A small image classifier, trained from scratch.
Model: 24-pixel images, depths [4, 4, 4].
Rows from block 8 of a small image classifier, named by matrix and row number. Rows with one number belong to one channel. Each number is 500 + 40 x the weight over its row's rms, rounded and kept within 0 to 999. All counts start at 0. Numbers have three digits each. After the name is the row's rms in percent of the matrix's.
After each channel's rows are labels from the 100 images, of 14848, where the channel reaches its highest value: "peak on" is the class under the peak. Only what is clearly more common there than usual is listed. The data: Sentinel-2 satellite tiles (TerraMesh). In brackets: how many of the 100.
# convs0: first 3x3 conv, stride 2 (model.blocks.8.convs.0.weight, 176x112x3x3, each kernel summed), inputs 0-111
# convs1: second 3x3 conv (model.blocks.8.convs.1.weight, 176x176x3x3, transposed, each kernel summed), outputs 0-87

convs0.60 086:501461538450452543525495506502525547510451444554489523460534586515472521470516441489494431520479428372510507542513505496518510476543502475430498457522473532472451549508462515531549552452535478470444447512504461496490502509483525481613493507522477421457497476510476504549554514481418437497423478535508493438517475450517433514506417440530
convs1.60 086:524504476503387524544490499528406513550543543499541501485545429499507547466547451409494461542463514464543525455480502527424512516510468493478495518450496533547479503517472531558435514502537536510441529472513501501512583470500496531537492376512481482499528567407527
peak on: built area (52)

convs0.113 111:509509482456455502489454454487495516490517462527471480526533482526485484447482436455479512546433405505525509503685529495524591523497505507523492492555541561433481524512427506505483512429548503543484490481521544478488513454510476543533506496623553512484502416522466492492563476576479518490546482529495502506490480496530517523487496407490
convs1.113 086:512524515520494460474485488569522475548490585457500472396490485488541504441473555469492504506492511507508509531555470486448487535433507461435481515559452522497585426502460486506528484497438521459537421496485515506454519563552515473540490507502520550433487502509479
peak on: built area (52)

convs0.61 109:541465538508489492557483529521555460475460420466473547460517506482542516464501434518496551548487474536559529527525474429483546473516464531492479491483510517479516555498465487376477464426539426490478473478525512485494543541440546506440441479471435464442486444541541512539554468528469566482505490480507483379543483410528522515544437481478
convs1.61 097:571541485462465486569520401492522540523525521529608519493470519433568492442428457455412514442486462507565478527480491468500528486462491510482506517534508486509513488534470517541519507476466546463518481446476536514480602490541479542470446505591462536446509514470524
peak on: clouds (87)

convs0.127 103:511528535432504546516537517513488462483549513489523527466518419508507536526512489515480498483533481474425527478438473540511497649480501488465538466525508427524478424457521480525448469479492545507514516513491524485459555515561516447399484470482594504489527510507483521502507536425492491493427472487517563652527523543478495522479531501430
convs1.127 088:473491522530534562561557511471518508438503450480518512485486527460533489537476532534482499519573565484512479524457489486537587532426541514497523578542597510469419523534526516534546485495519529460502536492551482523487514477513547475545560551553500452538495516508438
peak on: bare ground (38)

convs0.90 102:484493508493493482493403481434437560436470538460490516538479472465547422444514507523527501458467498547632538442537577483577569479458480534537523488534459513468511526524474489471519487445491456468469518483466475502433462483516489503519496459540473540487517447441463499428499492531424507488471564523463489458481535505582503443517467407492
convs1.90 103:485532486525508519466480446509538488518532571546479522463420562491535466502527472483501471507493499541553496513518415556552500560451498475468590492500475514462534510530531532532526509499493577488541533486574502589540516517494505483528570591443505546513478497499513
peak on: built area (73)

convs0.12 101:483521503472529502501409491442525534519511488468482518490524481502500478441517543488453427549534487518499494483524524450636524535414499481478519486450503462535468492555517524451553548498448456486471556522431501506432526400565467504442559538521527544508518476528478501492405540523566508521504566567439498546511484504506550459477575491532
convs1.12 104:503526547512464470452500455534544412433489537548502528510487488497533385511485523457522432489503521482474474512480404479507515493479489479535521534419557482479477462524450488584535512549460534491550511477526461497537413496470515438541516527429549517525459550457525
peak on: snow or ice (38)

convs0.57 096:497509535447482526477466476491541514529551522460592478493520445536475520556529523504493521500451466502465546557512514585523493531488550540517561469521550493458491497437441575514466472500549541551509500475489525534478505567509485485547524509503507515501516447472507567527452568493455554535431559516565559546512580455427506607498405446516
convs1.57 107:442488493506485484517489489503474451453525492528521470567513561494516473463527435475438464540613491466449483567535478464501520490546528578442527422469556447483440522484458478517494493566504526564518496541531498521441452394482482569450522536454489473490408493461513
peak on: trees (51)

convs0.23 074:510472500492540560453555430490473467544467514494555496528501495511517506491485492418520533433570507483474586456468512461524499527433426462554522486512503521472523535432515579487511536513477538487541470487521486509411491504455451521491432488500505469440539521457538489427464475439473541640430527490470457502498577507508528550540517474560
convs1.23 086:490532517462514463532474555481551540476409486563522535527506575502500482538493455532442523461464459528395505498454536448530436441531545535495554398500529512569481530525525487523475519568472543535518499480540536554526405476491514502538579530523480516540481540528550
peak on: water (86)

convs0.19 096:513407547525558517556469582527590563510496467447413601525512525492465518502534465518451472529526487511560505505506527481533537500490517524533488488496447473528399524508541525509503514447505477406471479522471484505452505540496626429524483500481444467493446465512504499497561496529477545490539518550480511464502481395483469523559478491488
convs1.19 085:554461463505417498522513492518400468527488501521493471509489510512431509453453500444486470462472508552669550511462450632451524600492455502496542521498510537477468498523449532554510502506529529508485563522485440527510577411487503542472490392513475509508537519443505
peak on: snow or ice (87)

convs0.170 105:495464413465514535462524495456473471534437518551482446475493523516466496494472414409411553489496454504431482455518446448504517484491401534494540489535518526417447558490469524495499513461559531508575508511514504508508381493508422551464459514547533429505489467444488559480483511522440502541505481500514507507523517499495536539440563546490
convs1.170 100:524468494499525470518437481433497527467475533524495427409535554508506536457457491491410574462523484525465462484513549454404521487486517482396494451526470478449523460472534454522482521543480527427490477501462495514450462502443484529530490513505449511458515522476502
peak on: crops (44)

convs0.96 104:471545523487528560499509482465558460485494463486514485417561469532460490434479547520590515494574510452480472510465446465482498556472409435446508383505496503529532461538509488482531496520458500467505514529489498455470517427541490490449392475416520405462451514501475487493482505473525425478462539480455508545493471471526523478453510476428
convs1.96 117:530509470500491562505509468511482552489513459525522384530445488496486484515488488477380446535478556474503533488472517473487530463501506524489405469469588557556481504515490539548486512512483488529502584546498519568463500441478518513513508482517469456508515552504479
peak on: flooded vegetation (49)

convs0.8 084:498532518504547503508437563604458576498489529514549545539501522488509503472527461514479517460483478488452506567534524528579510508510513519522596436516581474572498477407514471497422495455519452552541509584470592483450528471481548479498487504534542522445501510565508509572449557544489472472506527560485507517503539470465519536433514456487
convs1.8 090:511584525524449450504521470490572416539470544458481466500459475523524499448464489485479451478514528479579493513502415547474583564461454530487541509463506533509509457511416527483537569492506549539564515478506482525541497450512503548438496497432512500470483496397457
peak on: snow or ice (62)

convs0.73 099:464490462475527420497456455479546451457468527446523448483500477499502443451470542511521511518483454541534502579558444492506551534512519467471541466536650570502518509511453513493493456489556502575490478452462649485502534465488479536477520545546532509500486460477488444562497500524559500506508543498447508536483506494463549489523429451472
convs1.73 091:565526565539510474529530503551520480501481505485488431466501372490551512488425569490461501549500535477507558554477514529460536482566486527478420533489546502512490479502438528476554524538512542529548463520513504492524496526519567542504466514536487552491528455526469
peak on: trees (84)

convs0.158 107:505530523480481501536538500447505453470487496505547497456491425570468502396475456510533468545463460559515519492486470454533521515446448460481446481480503487467543538496427504327469424444515430483442509486492486460488503449497522491421426450461549474461468474532501467475551453469456556496449505476482514467493502507488496504468440468474
convs1.158 096:579472393429512458500495472527553518524424466526640528454484524364496554518457490504406529516483481515511474508449519477544475466510459453437499505509574526485450487500495484551466493522457526497474471460500474534518508485571527488525499538502409513506520507512522
peak on: trees (94)

convs0.128 098:497477499540546558521516619565580534515518486470449574492512489531491514528530459484435511499545492507491485531442479503522456537465517543490510493498431416590444471438551530507465476489517487428483535549453468500451464527517563413448443514421502478503484515494524543476532562499488543484470489545488559502510501457415460574505518534466
convs1.128 077:559463513534487525542518510486474504500454493524441465522477483467463463529465472513489511463487531525618516493490451614483569616468486508524521536506513526457470497518477551554498509519538531524471576528486461533534532363481516554451481437512466564507569519505466
peak on: snow or ice (95)

convs0.56 112:476482469481464521421466437513483493441515484497462450503508551503419403515434539542500493505505478502460451488449515523507492523498527463466516476517493531465520496538435414495515559530495551519497483501503474397526523503522433504511526476518533546448472505546441427493441503453470436396509457493474471524441390445545502481476509442432
convs1.56 117:498504487427500494469481500483526492529451475334507508479448466482532517493551518507534455563487476446480549508495499454539491445465509489515474504485483512528494464483445475451529470414456486505497444474469526438485508510456478485505467502486520472468476456495426
peak on: crops (44)

convs0.43 103:486547527443548587505518521482537478532478567533552522457540449553455504521504472483564538495592468552508484472397464519513441522445435479498520517519489468550530505519530566537561494494485596488522534522464490518505445502486496495472374546390526444516455510492498516436483523424474486538474519485464542524478499510541513534493533495529
convs1.43 102:527428514504509535543472552406431522447387434581516515520505510443476485481512447567499469507517537530490455480506499512560516499489551517520482469489571504542433536479495459570478489542523524493490564496493461561523467350455495537487527473479510497503512572515549
peak on: snow or ice (67)

convs0.169 103:468524488453537508491503480465554494503489489495469493422566470483502507416484520536552512505596501500545478510506495478500513491420487469401543503485485471471505453620550513552576513500519548458521500481505524504408520458565480498501487552463468388503494460449403496501474529512530441526451536487488485534517499517524519422517587495540
convs1.169 115:482511483518432537515504457468481498393517507530448453480537500464475403504525499447489451545445561487474542408496517533469467506602506430517472495442548436517508509456485426493519445549569555453537539554538495549551490482408511518535510460500472524523475522477559
peak on: snow or ice (44)

convs0.47 103:505495425494473510441507452566516492410567499454487483514515473418475497509478511496397523497498484518427516472494507590512511551492570474505504476490494429514441531501535415549451445507510577507540486496526491435461473489600445470462507416515500459497441515503508447504535530510414481452459565491557489537512518511504509469491525507435
convs1.47 105:479512503511528533513547528485497530472470486392476520485468552488535503494500511536493518545536531451487509500468519453522535543477547526509531546473523547458432523512519477447475531463461529503492452539523542480533487490511525376502480510505491429496500409498435
peak on: bare ground (33)

convs0.121 079:476452494490496483460440503522434503518491478506496495471520496478484480502556402490514556450464505467487524496469466542573499469512527472489593511673477475474497465522467479475587522437589548502491469529589471555495451499507514441457424531493470529455501449555469464486460532499476506510454485515534466477528502416521477469466457517500
convs1.121 125:469537524478445498499497516404419466537498506491527536508513508510541524415530407443510471466488459516498491515507515497474494480514513530462523440534518539503518492519502523504495596515507555522453526484474515467480487414397454481499503431452560504434511524443511
peak on: built area (31)

convs0.154 101:472535520479526503519558480450516432497459521526523483453477508545440500486442511467527533486566518563527488450508454432470539480406384472469472437435499503496550536563506491372547526513443446474511519452405492529543518512467498549448445514497484490519489563444431512465483494513513474493519491453455500493552481544552506447487470523489
convs1.154 100:548467440472525470486442506410536527516438493522484530455488536403501502494429500530352471517481527561449406483539513468539479461482513467476473431566544504510494533523520452463453495545464547514498474511500463503516454436524542514547485511461425518501504482523511
peak on: water (53)

convs0.78 099:531484552453451558542495514490540521500506396572495519489515574541432525485494440476501432561486430412501505531515504507508487506515513491454454439492455523466448531492459521526522562466522458447450476519503440496501509483493529475606559507531460432503486470514480503514572467483438482491455471532499508429498455447501421537480410453535
convs1.78 096:549524473510387510549492506560423521557562541512559497531549442499504561477545483393477490577481517477549519504491506529439522530494455525482513530456517553535480484489475506580443481503538518514471533489500515461507597508546517524519461376537481497506526565419539
peak on: built area (29)

convs0.165 103:521467552488496503512519432500527430417513515506488468437494534523477453539471475638522444516576500544540504552476455500463504500517494468472541487528477492444572522571507472502578478436507471467433436447531470478572501570478468518472541496454436530543449497565488454534511456473470471424474466464497507505464448481544519545460472515499
convs1.165 128:474487501435492433555424522493500454542551483490522470549498528482515528519507508520483419560466498518526514520527521474539477400503489493572447376482543442506510528506445460379500520413520515497460432496485423490505524485503481547451481490481519454523511367495509
peak on: rangeland (48)

convs0.5 110:468509510506525533469497458512486516524541441492457480491456488546496407430441576580510504540470500468439516510500526486541588534495512510489497509526519544451557480538441498471494591554500404490506522519455497424480571463525445511476501444563537524448523515513440498527457496513562524507571460529451477531533478455546495476433553444430
convs1.5 110:509530484455518418490479487540547515528473492385482486443412499450527466497502555517512470543497487463488532480513467476513484440371536500500480493490473520560529465542443539469531495395430499523466450427473521490430480536504493491523516516531513471479433457506395
peak on: water (33)

convs0.162 113:544463541483478533547484517484556491487458398495475536483519519514486524398525436490488465557486437487536524526539490417523530488504471509485454449486484510480480543483477508421496510422532426441438483503523491483496512470470533492518471478494445407475470423546507498519614463503448551478484483521494499407508458404502514536507426469505
convs1.162 091:571526486468417490564488417518494544558553496552624514503490488454532520436491491389450509467483498488579480528469464497468519526439474517507535537478542507510504491508483515603501482491485536433504513452464509503489628501534510516503462457574496517472521549462542
peak on: clouds (59); snow or ice (32)

convs0.134 111:453456513481501487487535459515412618418514471487379515511504499436455490489496525506476513504543482506506450431506553480491449481463509421500518499536453474481511484510531457536520530490515459470528468506503444515527543524532490473563481458467486467476415508466428419462519502494477501449493378526516453501470465521549424442520437480504
convs1.134 098:422489499519477544467554493511485440471560545435466526488483524536472471503594450496550418573451464490492564485493418558499489554572482484488545544447411517468488480515403471465489471477537511538509505493526484536558481506492421520500484471398478483439386480489517
peak on: snow or ice (32)

convs0.87 112:458457496509444479491451467505444541454500448502408511570520522417456480483501466448468488470430467502480434474541578515491498489501506465544480455505510517478495492486473394515470523482498490523502476502533499469535467429498491499611500463551526484459470477499438443495508461497464489407500464524464458504444413483521479452522462373463
convs1.87 093:495505507449477450489473485545533475551500557439475521471470496532505512431561518495531444551502443490468576516538471433478482484494501480471520493520326515524473426485443448486515472471431503508535392500501492490474504531518449451508508480482482493423472485488490
peak on: crops (80)

convs0.88 101:521475465581503526511507513482562459505446424492479519477556514469491501412509474483504546490451460424457508505514473425536526499511391529511539416516483540461519538491456490471469513484519511479514488511547507462505473461517504542472416432545468408359511462517461531506528458531488497496511557518509446439536492456512536498506563461434
convs1.88 088:591509488430502425536458410453549589511468563539542444446431531479526500495476508482410529448446400477518498491485545450453519425436528476432502407519474499531517422521542518539483534488404530497494485483503541553372507486499441485499497534535453521462536514502483
peak on: crops (40)

convs0.79 107:524487421481432519456500479524503480436549492437476479513503432486451474511480465522444471500508483519470545475491509540528525575467543491498510453539485430481456485497512414534464431452522554492514488507545475420457473500607459418449514408527520515508428509541528459492531514481455488454430526491515520581474507494493455468467480529396
convs1.79 100:455512504498522528497527501485495508463469448430524532469463532461538487487495522525490515539533532487499482528473502448524550533476553500494548564485538537470416513504519475471494504476472527482493463520530489463519518489500527354540504517533505393509478432501415
peak on: rangeland (53); bare ground (26)

convs0.95 105:548510521502481518534536473487542421497475508524564507501501506514460514408472460450508547532492474554500568499489454420474504479465426481527514460463508527451551606534444543359509475493504507506492475478530491489529474450450499543444436471456495404488519502502474481478572490487493564517503577473523482403524504506517541519507450448517
convs1.95 096:607523455439506457494488470475549571502425546574603498450463567437522507506441451502396521465427480514507441478474547456498463471496512447453499440533539484490460485502515481555462512542409549484504486496489512557502495467550523486498493560484422535479524520488567
peak on: trees (76)

convs0.167 093:524545535516509533485592448491573487490487516527543491491513520574401470545463534495588516484586486555504506486430479482464442468478417460526501428495445483512558531550531527428578521496473510426466501512450467505563471539476467524481421488395475478513457524514488479451482502434503468494505535496428472513507485485555532486479483499498
convs1.167 113:543462451454491461536444517490492557506502495551541505523436501473482539496475464523428421529456523514417421517509523423557472427450532486510412416533567503538464539513507452464454501512444524479490504551515450554500471404519495540491482476481501451504552500504547
peak on: flooded vegetation (37)

convs0.65 104:377431466478517499459459473489520534434491481480443502536499579438466463530490511484451523456480448499505477467471528521510479492509497440518534548537444553501447481454500452523481601502530482487513458519452482484474509536490476525536498533485478529483495416409437440465483552481444481461502465502458454486466457412494538399569551502479
convs1.65 092:522466553450546505527544489450489536440477526428474490509470540580520526469508442522550513479481420513477511469477496511512481506508529492525534486486324452508523465513520486449555506435514529476524466524522509497541476509439427504497523525507551488444523454550486
peak on: crops (84)

convs0.81 062:491507472496457480458478543531489498520532463526521531470552485500466480475533399481533558458428475463443513540430448516532473452504538520489557487607531430472552414525471495446553550469544519502495449476563517540493451506506543461460393512445507499444480444615535494528432511503461531494479498467511495466490518466508465476507533535455
convs1.81 107:495556528480420498502497503440414478531466473476511554508513493494516508396482438434494462445510465523501487519515483495469504497511504522485522445529506499527529481539490507492507579514511550536489527486462538473497493427396455500506490396465538502427488517437500
peak on: clouds (40)

convs0.157 103:523500463535507508531498506458566490508389471507513517479556496478449507398505475457487534505500432459474499504543461414545527442514411510497563430531531535478493554494458516460485501478540525532518433515536547441505479466471510561492453483530486418390466490513471499526523512560498476509532563532487442412497488435516555496536514493437
convs1.157 084:607534511451508441522479405454524559502445564510525424402451487481527481476436514481426503481482429471518495495489531452429511459473532468422486447540507483492507439526507521519493529531414540497540465528504521547380509493477458506501470531529458542430545500502494
peak on: trees (45); crops (38)

convs0.119 083:395445461473531505509530501462492482497495537502457523482479553453489456494473519498441525489443472551517529453493506493497479483502459502492498557537494570459545496454438479471471688582579452525560510489485500490487509496476474552511492521491507516470530498441481514479504540524458507516537465455427514547523541537506554392511578497510
convs1.119 111:515486530415559451518528478474483521477511504470452484451468528548534496502478470526527526491508392520498511440494492501497526489469518464496505451481388387498544530508509494440523496463515539501509468488514517474526515507419403488537511522519533497491494421547468
peak on: crops (50)

convs0.63 102:490510493440540472495448497465435558443511579475490548522512477481498424472517481500483486520463499557557491425504573465629552512431490480491494495513504497488518504556495470458530506435514489512478548500445492486444480451579482483453534493562533582481468457507511454461452514510449517448460530548429492540454481542547465389502492465484
convs1.63 100:490520479536501465417503437537543444491521540546496541418429535486537417526506516495531434515489501535483481524524363507538499550457499393504577522466492503475504460521503506524508518542463550494537488475520492524545435542504509374541531555433538503529464493505543
peak on: built area (58)

convs0.155 081:490636497435510546532434490453489492516446530538613507470474436583464511446504535520503414529496434496501513462514411501557525522482495451439554535483537534568466480493522550478495465436506532527456469514494549508429518438513488528477478556530554518496526441525507464483507525531499466534494555496446497487442508493444557517511476521529
convs1.155 101:565482516504533449505520504436477509476394473541524425516526427484502503525402468498497516538482501449480486453451458480544489496524477519495415474437560528494486514524473507538531493575543551543557492490532514578516483476481536553534526531464502539493502520495498
peak on: trees (94)

convs0.135 084:494513463496428567479506497435478515548433463514474506464634511554402538519544438453416476533524466472505475494543489460512504470484459506493527430584474496495461515546494523491573554474520563433455439509521440530538423520475489467544467505515533482493491487475522527481548517557438533518499460509530490469485487452494427523571499486536
convs1.135 097:481508542497428531494457487475405452532521509532475479464542481524513536395530433389506502493491506511539493409498501528417497536517510465507486450489515470511511503528477507545512516583514569495469543468482498478497540441474475487550498396431512531452543535460559
peak on: built area (29)

convs0.67 112:534517549473512486527527481489444518497550480459538501454579497519507500565462544461509508563555507497578474488531510521479524522467488489394547429532522483486518508540492479422527601493531482517490514385513528508543657510479519462524561513517440509537559513516490519511516491533572440485493457477549500492570512490532464475522462501462
convs1.67 124:488534529487471511501504441490518506547581520492494447487511532462446429533525449451377500537471521477450526398458424441442499476477460496502535472519560493455522613557506482479483515508488528477515496444490493499544547515523496528567488471525467530507520513474445
peak on: snow or ice (36); water (30)

convs0.48 093:520493460467442531486458490482442515521502580528504461496495473515411466504497496432416515511459466538493525476484497554577509551469473549508572482564494506512480627534478534455610514478513510467453520579477468538501431430514474508495455496486583523464533476462531527446491574526471479526497513538493512523511496498574480520491420461543
convs1.48 100:539496541509485509489436440476483512526503591559542551442487524496550462498525488428512488434517504551506475455528496490553474474449547468424532461547511473477505475523551507544507520489454550449463520470471524494446475469530469419524497525433545520492477538444568
peak on: built area (61)

convs0.33 107:532493505473472572489527460507440446479560449567531446467490564578427490530434458404491517534497477537467450433468445457490446530459467458474506480482453500434530545491458480507482536495475499459492494503480413502590450498497463543470500589489502470513503500487451490427481494447472514460492420499538499468503456502505483592427502488494
convs1.33 110:521433418469504511491479533491533531551466485540503522480493538417445566513495516509395524465551508517460372509514522479521498465488484493503490506551504505495479525517521497534421515527477508476395514457476487472535447471528476501527485487484405492476532513512519
peak on: trees (42)

convs0.171 108:441398499529501481493473488492478572462496462488379530569523530403466495523532529447436511464490451491522469464502574519518473466493486475561502439527414512513467508478515477531514517466505466457536470543509436524509464492491504508612475488491462491448458460471444453449514512491503495478489483537475413466470466455526488427544483408517
convs1.171 090:497511522441491472510502493497505506516516574509514527520455544571470513442599425472532464519518394529504546480507442478495497498547501511479562456484350496506481471492474474515523494477467529515515460530541509544487511503525402486498536507450490509431482496506527
peak on: crops (81)

convs0.36 105:489506479454417543493461497501460515508475479579477470466526511530504527493538433444469435522431471418504481465559473477518465496479533489435501494527490510449443556548465510533575491475512499541456445505515444541532406435488503493557541511554519438528506463487493516484535494532410410490466461553521511450480459519526403500501442473572
convs1.36 095:505493473542413527499476522530430475539564577498564508485566471491521570508558505444498488499461530433509524479530513519487473506505441468453459516462504575436530461487488497558422503506533506458522528471466554425498521502528523437541453397439524535501514574393592
peak on: trees (42); built area (40)