Weights of a small image classifier: norm batchnorm, adamw at rate 0.0035.
Rows from block 3 of a small image classifier, named by matrix and row number. Rows with one number belong to one channel. Each number is 128 + 24 x the weight over its row's rms, rounded and kept within 0 to 255. All counts start at 0. Numbers have three digits each. After the name is the row's rms in percent of the matrix's.
After each channel's rows are labels from the 100 images, of 14848, where the channel reaches its highest value: "patch colour" is the nearest of a few named colours to the mean colour under the peak. Only what is clearly more common there than usual is listed. The data: Sentinel-2 satellite tiles (TerraMesh). In brackets: how many of the 100.
# convs0: first 3x3 conv (model.blocks.3.convs.0.weight, 80x80x3x3, each kernel summed), inputs 0-79
# convs1: second 3x3 conv (model.blocks.3.convs.1.weight, 80x80x3x3, transposed, each kernel summed), outputs 0-79

convs0.74 100:114123147131093109124103085115133124110138131078136179083134110154138129090126133123114095177133108109113128121106115130113151155128137127159097105055129129110093093098062089120096139126114137138120168114100139152107118141125101120123131136
convs1.74 102:124161137140107120098094102167109149083097141097154133125158177108125150161164159103112150134126154129115126170145153137062143138115086120137134129104103085154136155110145149128113107141102114071109138116119102143113144124132144141098111156
patch colour: black (41)

convs0.43 085:119150084086126067142112111144130121095128093120109091111107153118143139153112105168154092114097147115152147107118144089107090070096105142077147110127103112127079128130106123129120121103126143114070134131123138126120112136125137094153117125
convs1.43 108:127141129098137137165162117095125147158145152122101114140133113127111135090081063135095104103123153133073132127102144126130054137110151111113128102127098153110136110103138080076136150157147151093118113141112130146115134125141128157098114136
patch colour: black (43)

convs0.26 103:144087182156122131115134102108106122087097105141131096116084131096145127085116132094127145115065143091138105123136131113108092118138092098121084143162098128084095143138147131098125134129166115111135119131140106116093111102119107102096130108
convs1.26 091:102161127120125104168157123152152139141106152140147172142141131122161142130155095176117100086139120124152124161127156105182111117118163170135165119161145094105122127155098120160161110136120151154130097128153158139121098177142157156131146129
patch colour: grey (64)

convs0.53 103:118099128123115123132142145160115121132115149127102073127110101156134141144140109109141137129058137095125108110120152103153069199140134113138128083175097087108099119163145147099097124134127098125110119111152086108121145132141136103121113138
convs1.53 112:122142128139125096098110129132124175112126080096111168113124165124141157077129101123119097120144157092114111150112164137166140128123133135110143152164122132101128111121135091116123120148094126118146122109178183127074083129175163119142145127
patch colour: pink (26)

convs0.68 109:116142136120089167093082127139134119128102094123150110080129127124116126102132139124101130145168159102094095127110069135148109116135158100151098103128121105131143078129155133077135116127130116146102050103084106124139132139124124118126113110
convs1.68 103:135151142091142161128122128108111136141099121110092122126181154143165106153145116154152135106114104107128157111110149117152115176104149154164123090139156128197132110144126149130161140159145113117097131126137129154084132106167125177146164155
patch colour: white (38); pink (37)

convs0.7 114:137102088140163132123158140110073143103164140135131153095124142121116075146120131139129146107083138105143118125073104125141143126136156143088092113131113162129087102118124107090126117085105140081122117138159099106095130132129109096098140089
convs1.7 122:124179101149117124120091098114138121156141175159124130115124128197150136120136123108135126110144165134078095146160133123153102143141122181119147176121113125112136091151114099086109131128131152100159092114148133129121129156106099107092093136
patch colour: pink (26)

convs0.71 123:135119132105104120193140121127154141175121140126135154143124135151113075127121098099142116120151138082115124099121110081127161107098157140092114108097093153072112100138087132108113135105152100122112121135126105132090100167118107108136135089
convs1.71 109:145159086126155138165130085139151100125135156154172178119148149169118113157136120118144157151123120146140134098122148143105172156152098128122157152134098102067134120137136142156084138083169118125134153149157143136143127082112114113116123130
patch colour: black (53)

convs0.72 119:114124121111087106140107106136125145124123107094124178092110114126126113114136103130110091121169106143162144124116104134093166130142173147155096102077122076098126115092109097083088122123132101155112102090134152135143097148109121120112095120
convs1.72 128:136171147118133141142125100163118147108120099106156097137142168124129150143168124094126111110080111145105137149150144138110126171140071127107153156113129106156176111133164138136148113139113134097143097133143133135121171127177147153073119171
patch colour: black (41)

convs0.46 104:100128139147121148169132115132142142135105126078099151092116150167119116117124134110120137151136094131139170098133111145121135139169171135154112116126070112083156089103131103115141148133104111161124145096102182167157121103127094105115123088
convs1.46 109:133144155102145104146134064149113111150123101114163127115101143104092144147145131124116123156121130174123139111081128170101119141124117153105129154169175102135121117148161150159157105092134149094093101138109143114143153109153138173106150165
patch colour: white (27); pink (25)

convs0.39 124:104148120127106126125153156150103142125126138134086088139128150134156141125131095110104173114079151139115119124146164158143084132176148112151131092171089121094143146165141133122139105137146126117097130097176114122076114154155125149130116080
convs1.39 123:124138121119134099083139135150113162102115109083125203105131164161135145120146066140099114119152119070153119125115138130140140120136147142100140109140143117143138140097147106153120116179094114113119121139146176139117106132149141100175155131
patch colour: pink (56)

convs0.25 109:125153143124107163129168151116153131122099121113152084119129149158118143100097077107137107088091130132085129126093096154147110155094188142160100131156176109106132151114120101156103091135139087150153125119129128122096118119125128099120134109
convs1.25 101:144137143103142160113139166127134123160128122116094141139140117076130131137154123119154119088139140132142127130108111058193134168067172139148093118120164128133086134132131108122103142120127114164094104124126125121108134144159147171106161146
patch colour: pink (41)

convs0.35 090:130106150131096157117133152118138115096117101134121059136105107111124151112125142075117117090091145101144132131124158099102086158131131115161132136112123104112108109094138117109155113108131106130137088116154104158056117128128134104080109092
convs1.35 088:100145104173097128097124149143138155147123166151133138138117163134164146110161096150158117135134213145106103148127118092174107145119132137150141150167171135101136145143162120118147119156122115169147148134119137108129147142146150176147124122
patch colour: grey (54)

convs0.76 078:121115139105154108134119105142130108122132096101114147104129136112171105148109045144132113117148130151147143110102123071133096085143132105071114146147133162095144119176161126080155127150116094108102127141146132112137118106106111133145159121
convs1.76 145:121124144125130119117121144082135151119129168152131063118150119115098125076093117145141162107081176120047142125126128124135086128164154135105145137146143151152150097139123085115149148153125139102142132122114104144165108124117139146108113142
patch colour: black (52)

convs0.56 118:091120139114093092121116087156115122113111131118068105085123091145090171126141109137092076152144127153134093134129084147119117146138094090161131099141139127156121120125139130123110099092110109123098154104148166112145142101147124087135118140
convs1.56 106:116172133118143146066132120111108134131141143122111156167166159125131142127109131137107126128147129087119123119142139169141130120119138154107134143154033120169107116120116130111135148139118082075119142146160099125101142119161111079118118152
patch colour: black (56)

convs0.2 117:145104134139151157120118162117117111114156131112110120126073108165123123147116109098125183133094110105123152127113115120132061142128159144112096126107076132118129095140129133118130151154157133106145107152106137133059099102102103095144123080
convs1.2 098:136126130153101107096074124135140167126105077118096147114101154137096142126096109167110142124160082114171122153119149154123146136141122089146133090130137104123148133115156127141136121138145128082096138126154211115138109120128150131149149096
patch colour: pink (35)

convs0.41 118:094107139107090117135146124145125124155116153121106089148138088166098151131124172090173132136144130156138100092138098118105156158143166099119117088142122119139162152123183122066113089106115144143091111115126138120142115129128139103097116106
convs1.41 092:148147117148141136089118146085134144110126096129118118127152166109137127066119092167152119126126142133116111122130128129165102170161148115129157147176118141182137127117114103146160127101103069118107147117157100132145133169169119135131178131
patch colour: pink (27)

convs0.0 115:140083178158134179145165161121130121151121091112091141154109126121153147139121115092123155103097142141168142123169140143086096119142147141148076118116106113128133108172142145089113152152139139126122122148136158126093134139131124137122176084
convs1.0 110:125113107139103095143158057161128164114100095087131121126126153098105113154126130124147137093102157124123122137107143142112105131175099098132147098161158151125151130143168132144139128141125156117085089131144170122107113122163149127171174130
patch colour: pink (26)

convs0.60 093:118138134121096117097103134145070118108084103062102148102134158124136137092130150085102129106138118187146110126076140129106102128127119130155119091117135136127102111122123119110110133142119117095070071101121143099110152131121116122141140115
convs1.60 094:126114113156146113130108140142128127134138147170121120136129109136138160139125141135153139129089136096105154174136087074133124185105155087142110140144149144132167152160107159140163144132127099164127159167147122130148135062122122131066127142
patch colour: brown (62)

convs0.10 118:090109122118149126091116133136098098146146159162139134119124133192126128129186153130136126117086132088149088121117090140114147154137117077101078088143099154140153136128114101110119096134133151149113119132109146069103111116109140105128122144
convs1.10 092:129138102121109109148135097154122160139119084124074148130130092088097116148115121152121129108163163172147124147140164157121118120179098131129137103150130136078137155136082154154140128133119141129120103107153084165148148173136130138121114079
patch colour: black (43)

convs0.19 101:124099090108098114135134089093112132100101103129145161117132101122079083129117128129107105066069101128155134129108118128122147185152141127113111071110113118128140085123128118082104134146121095122119085110138117103150116107118127109131127137
convs1.19 108:119131136131158108130120103144141130156158104130116074164138139101109122079123137151136137135109144179115157127175150178122101117139138114154119147171128166109176131146114135160148130109137133122152075111155100148101144146184121106101102131
patch colour: black (38)

convs0.38 028:127129135111134132131126130130129126126115106131133088130119130138122120099133131032136140039090135134094129115123129128114104129130135127125135133134120032137131125124131109102127126122138120131137105127120109126071142125132128131054111131
convs1.38 006:156125116143109131152136146094128128119169162126158113125134095111136142113090116178127133124128142138114140091122099144112114128159094128117131125084109152080132120087151105111155165096119102132119154111105175173170149135071113122166127093
patch colour: pink (27)

convs0.57 111:158109118151115108110138118094141121097143099147108091098121113123115106084123108126081128089078143115146138140134136154128119110139089114072131154113101123152134112088125106128128136107131113079158118131140114115044141125129120129081130093
convs1.57 101:120147109164125085115129136092141151140111094141130110127108134143172125130110123100069155188114117119155141167177090186119136150142121139167123108129172153147173149134139127103144130180136135132089125146113132142119125124116111119139129100
patch colour: white (27)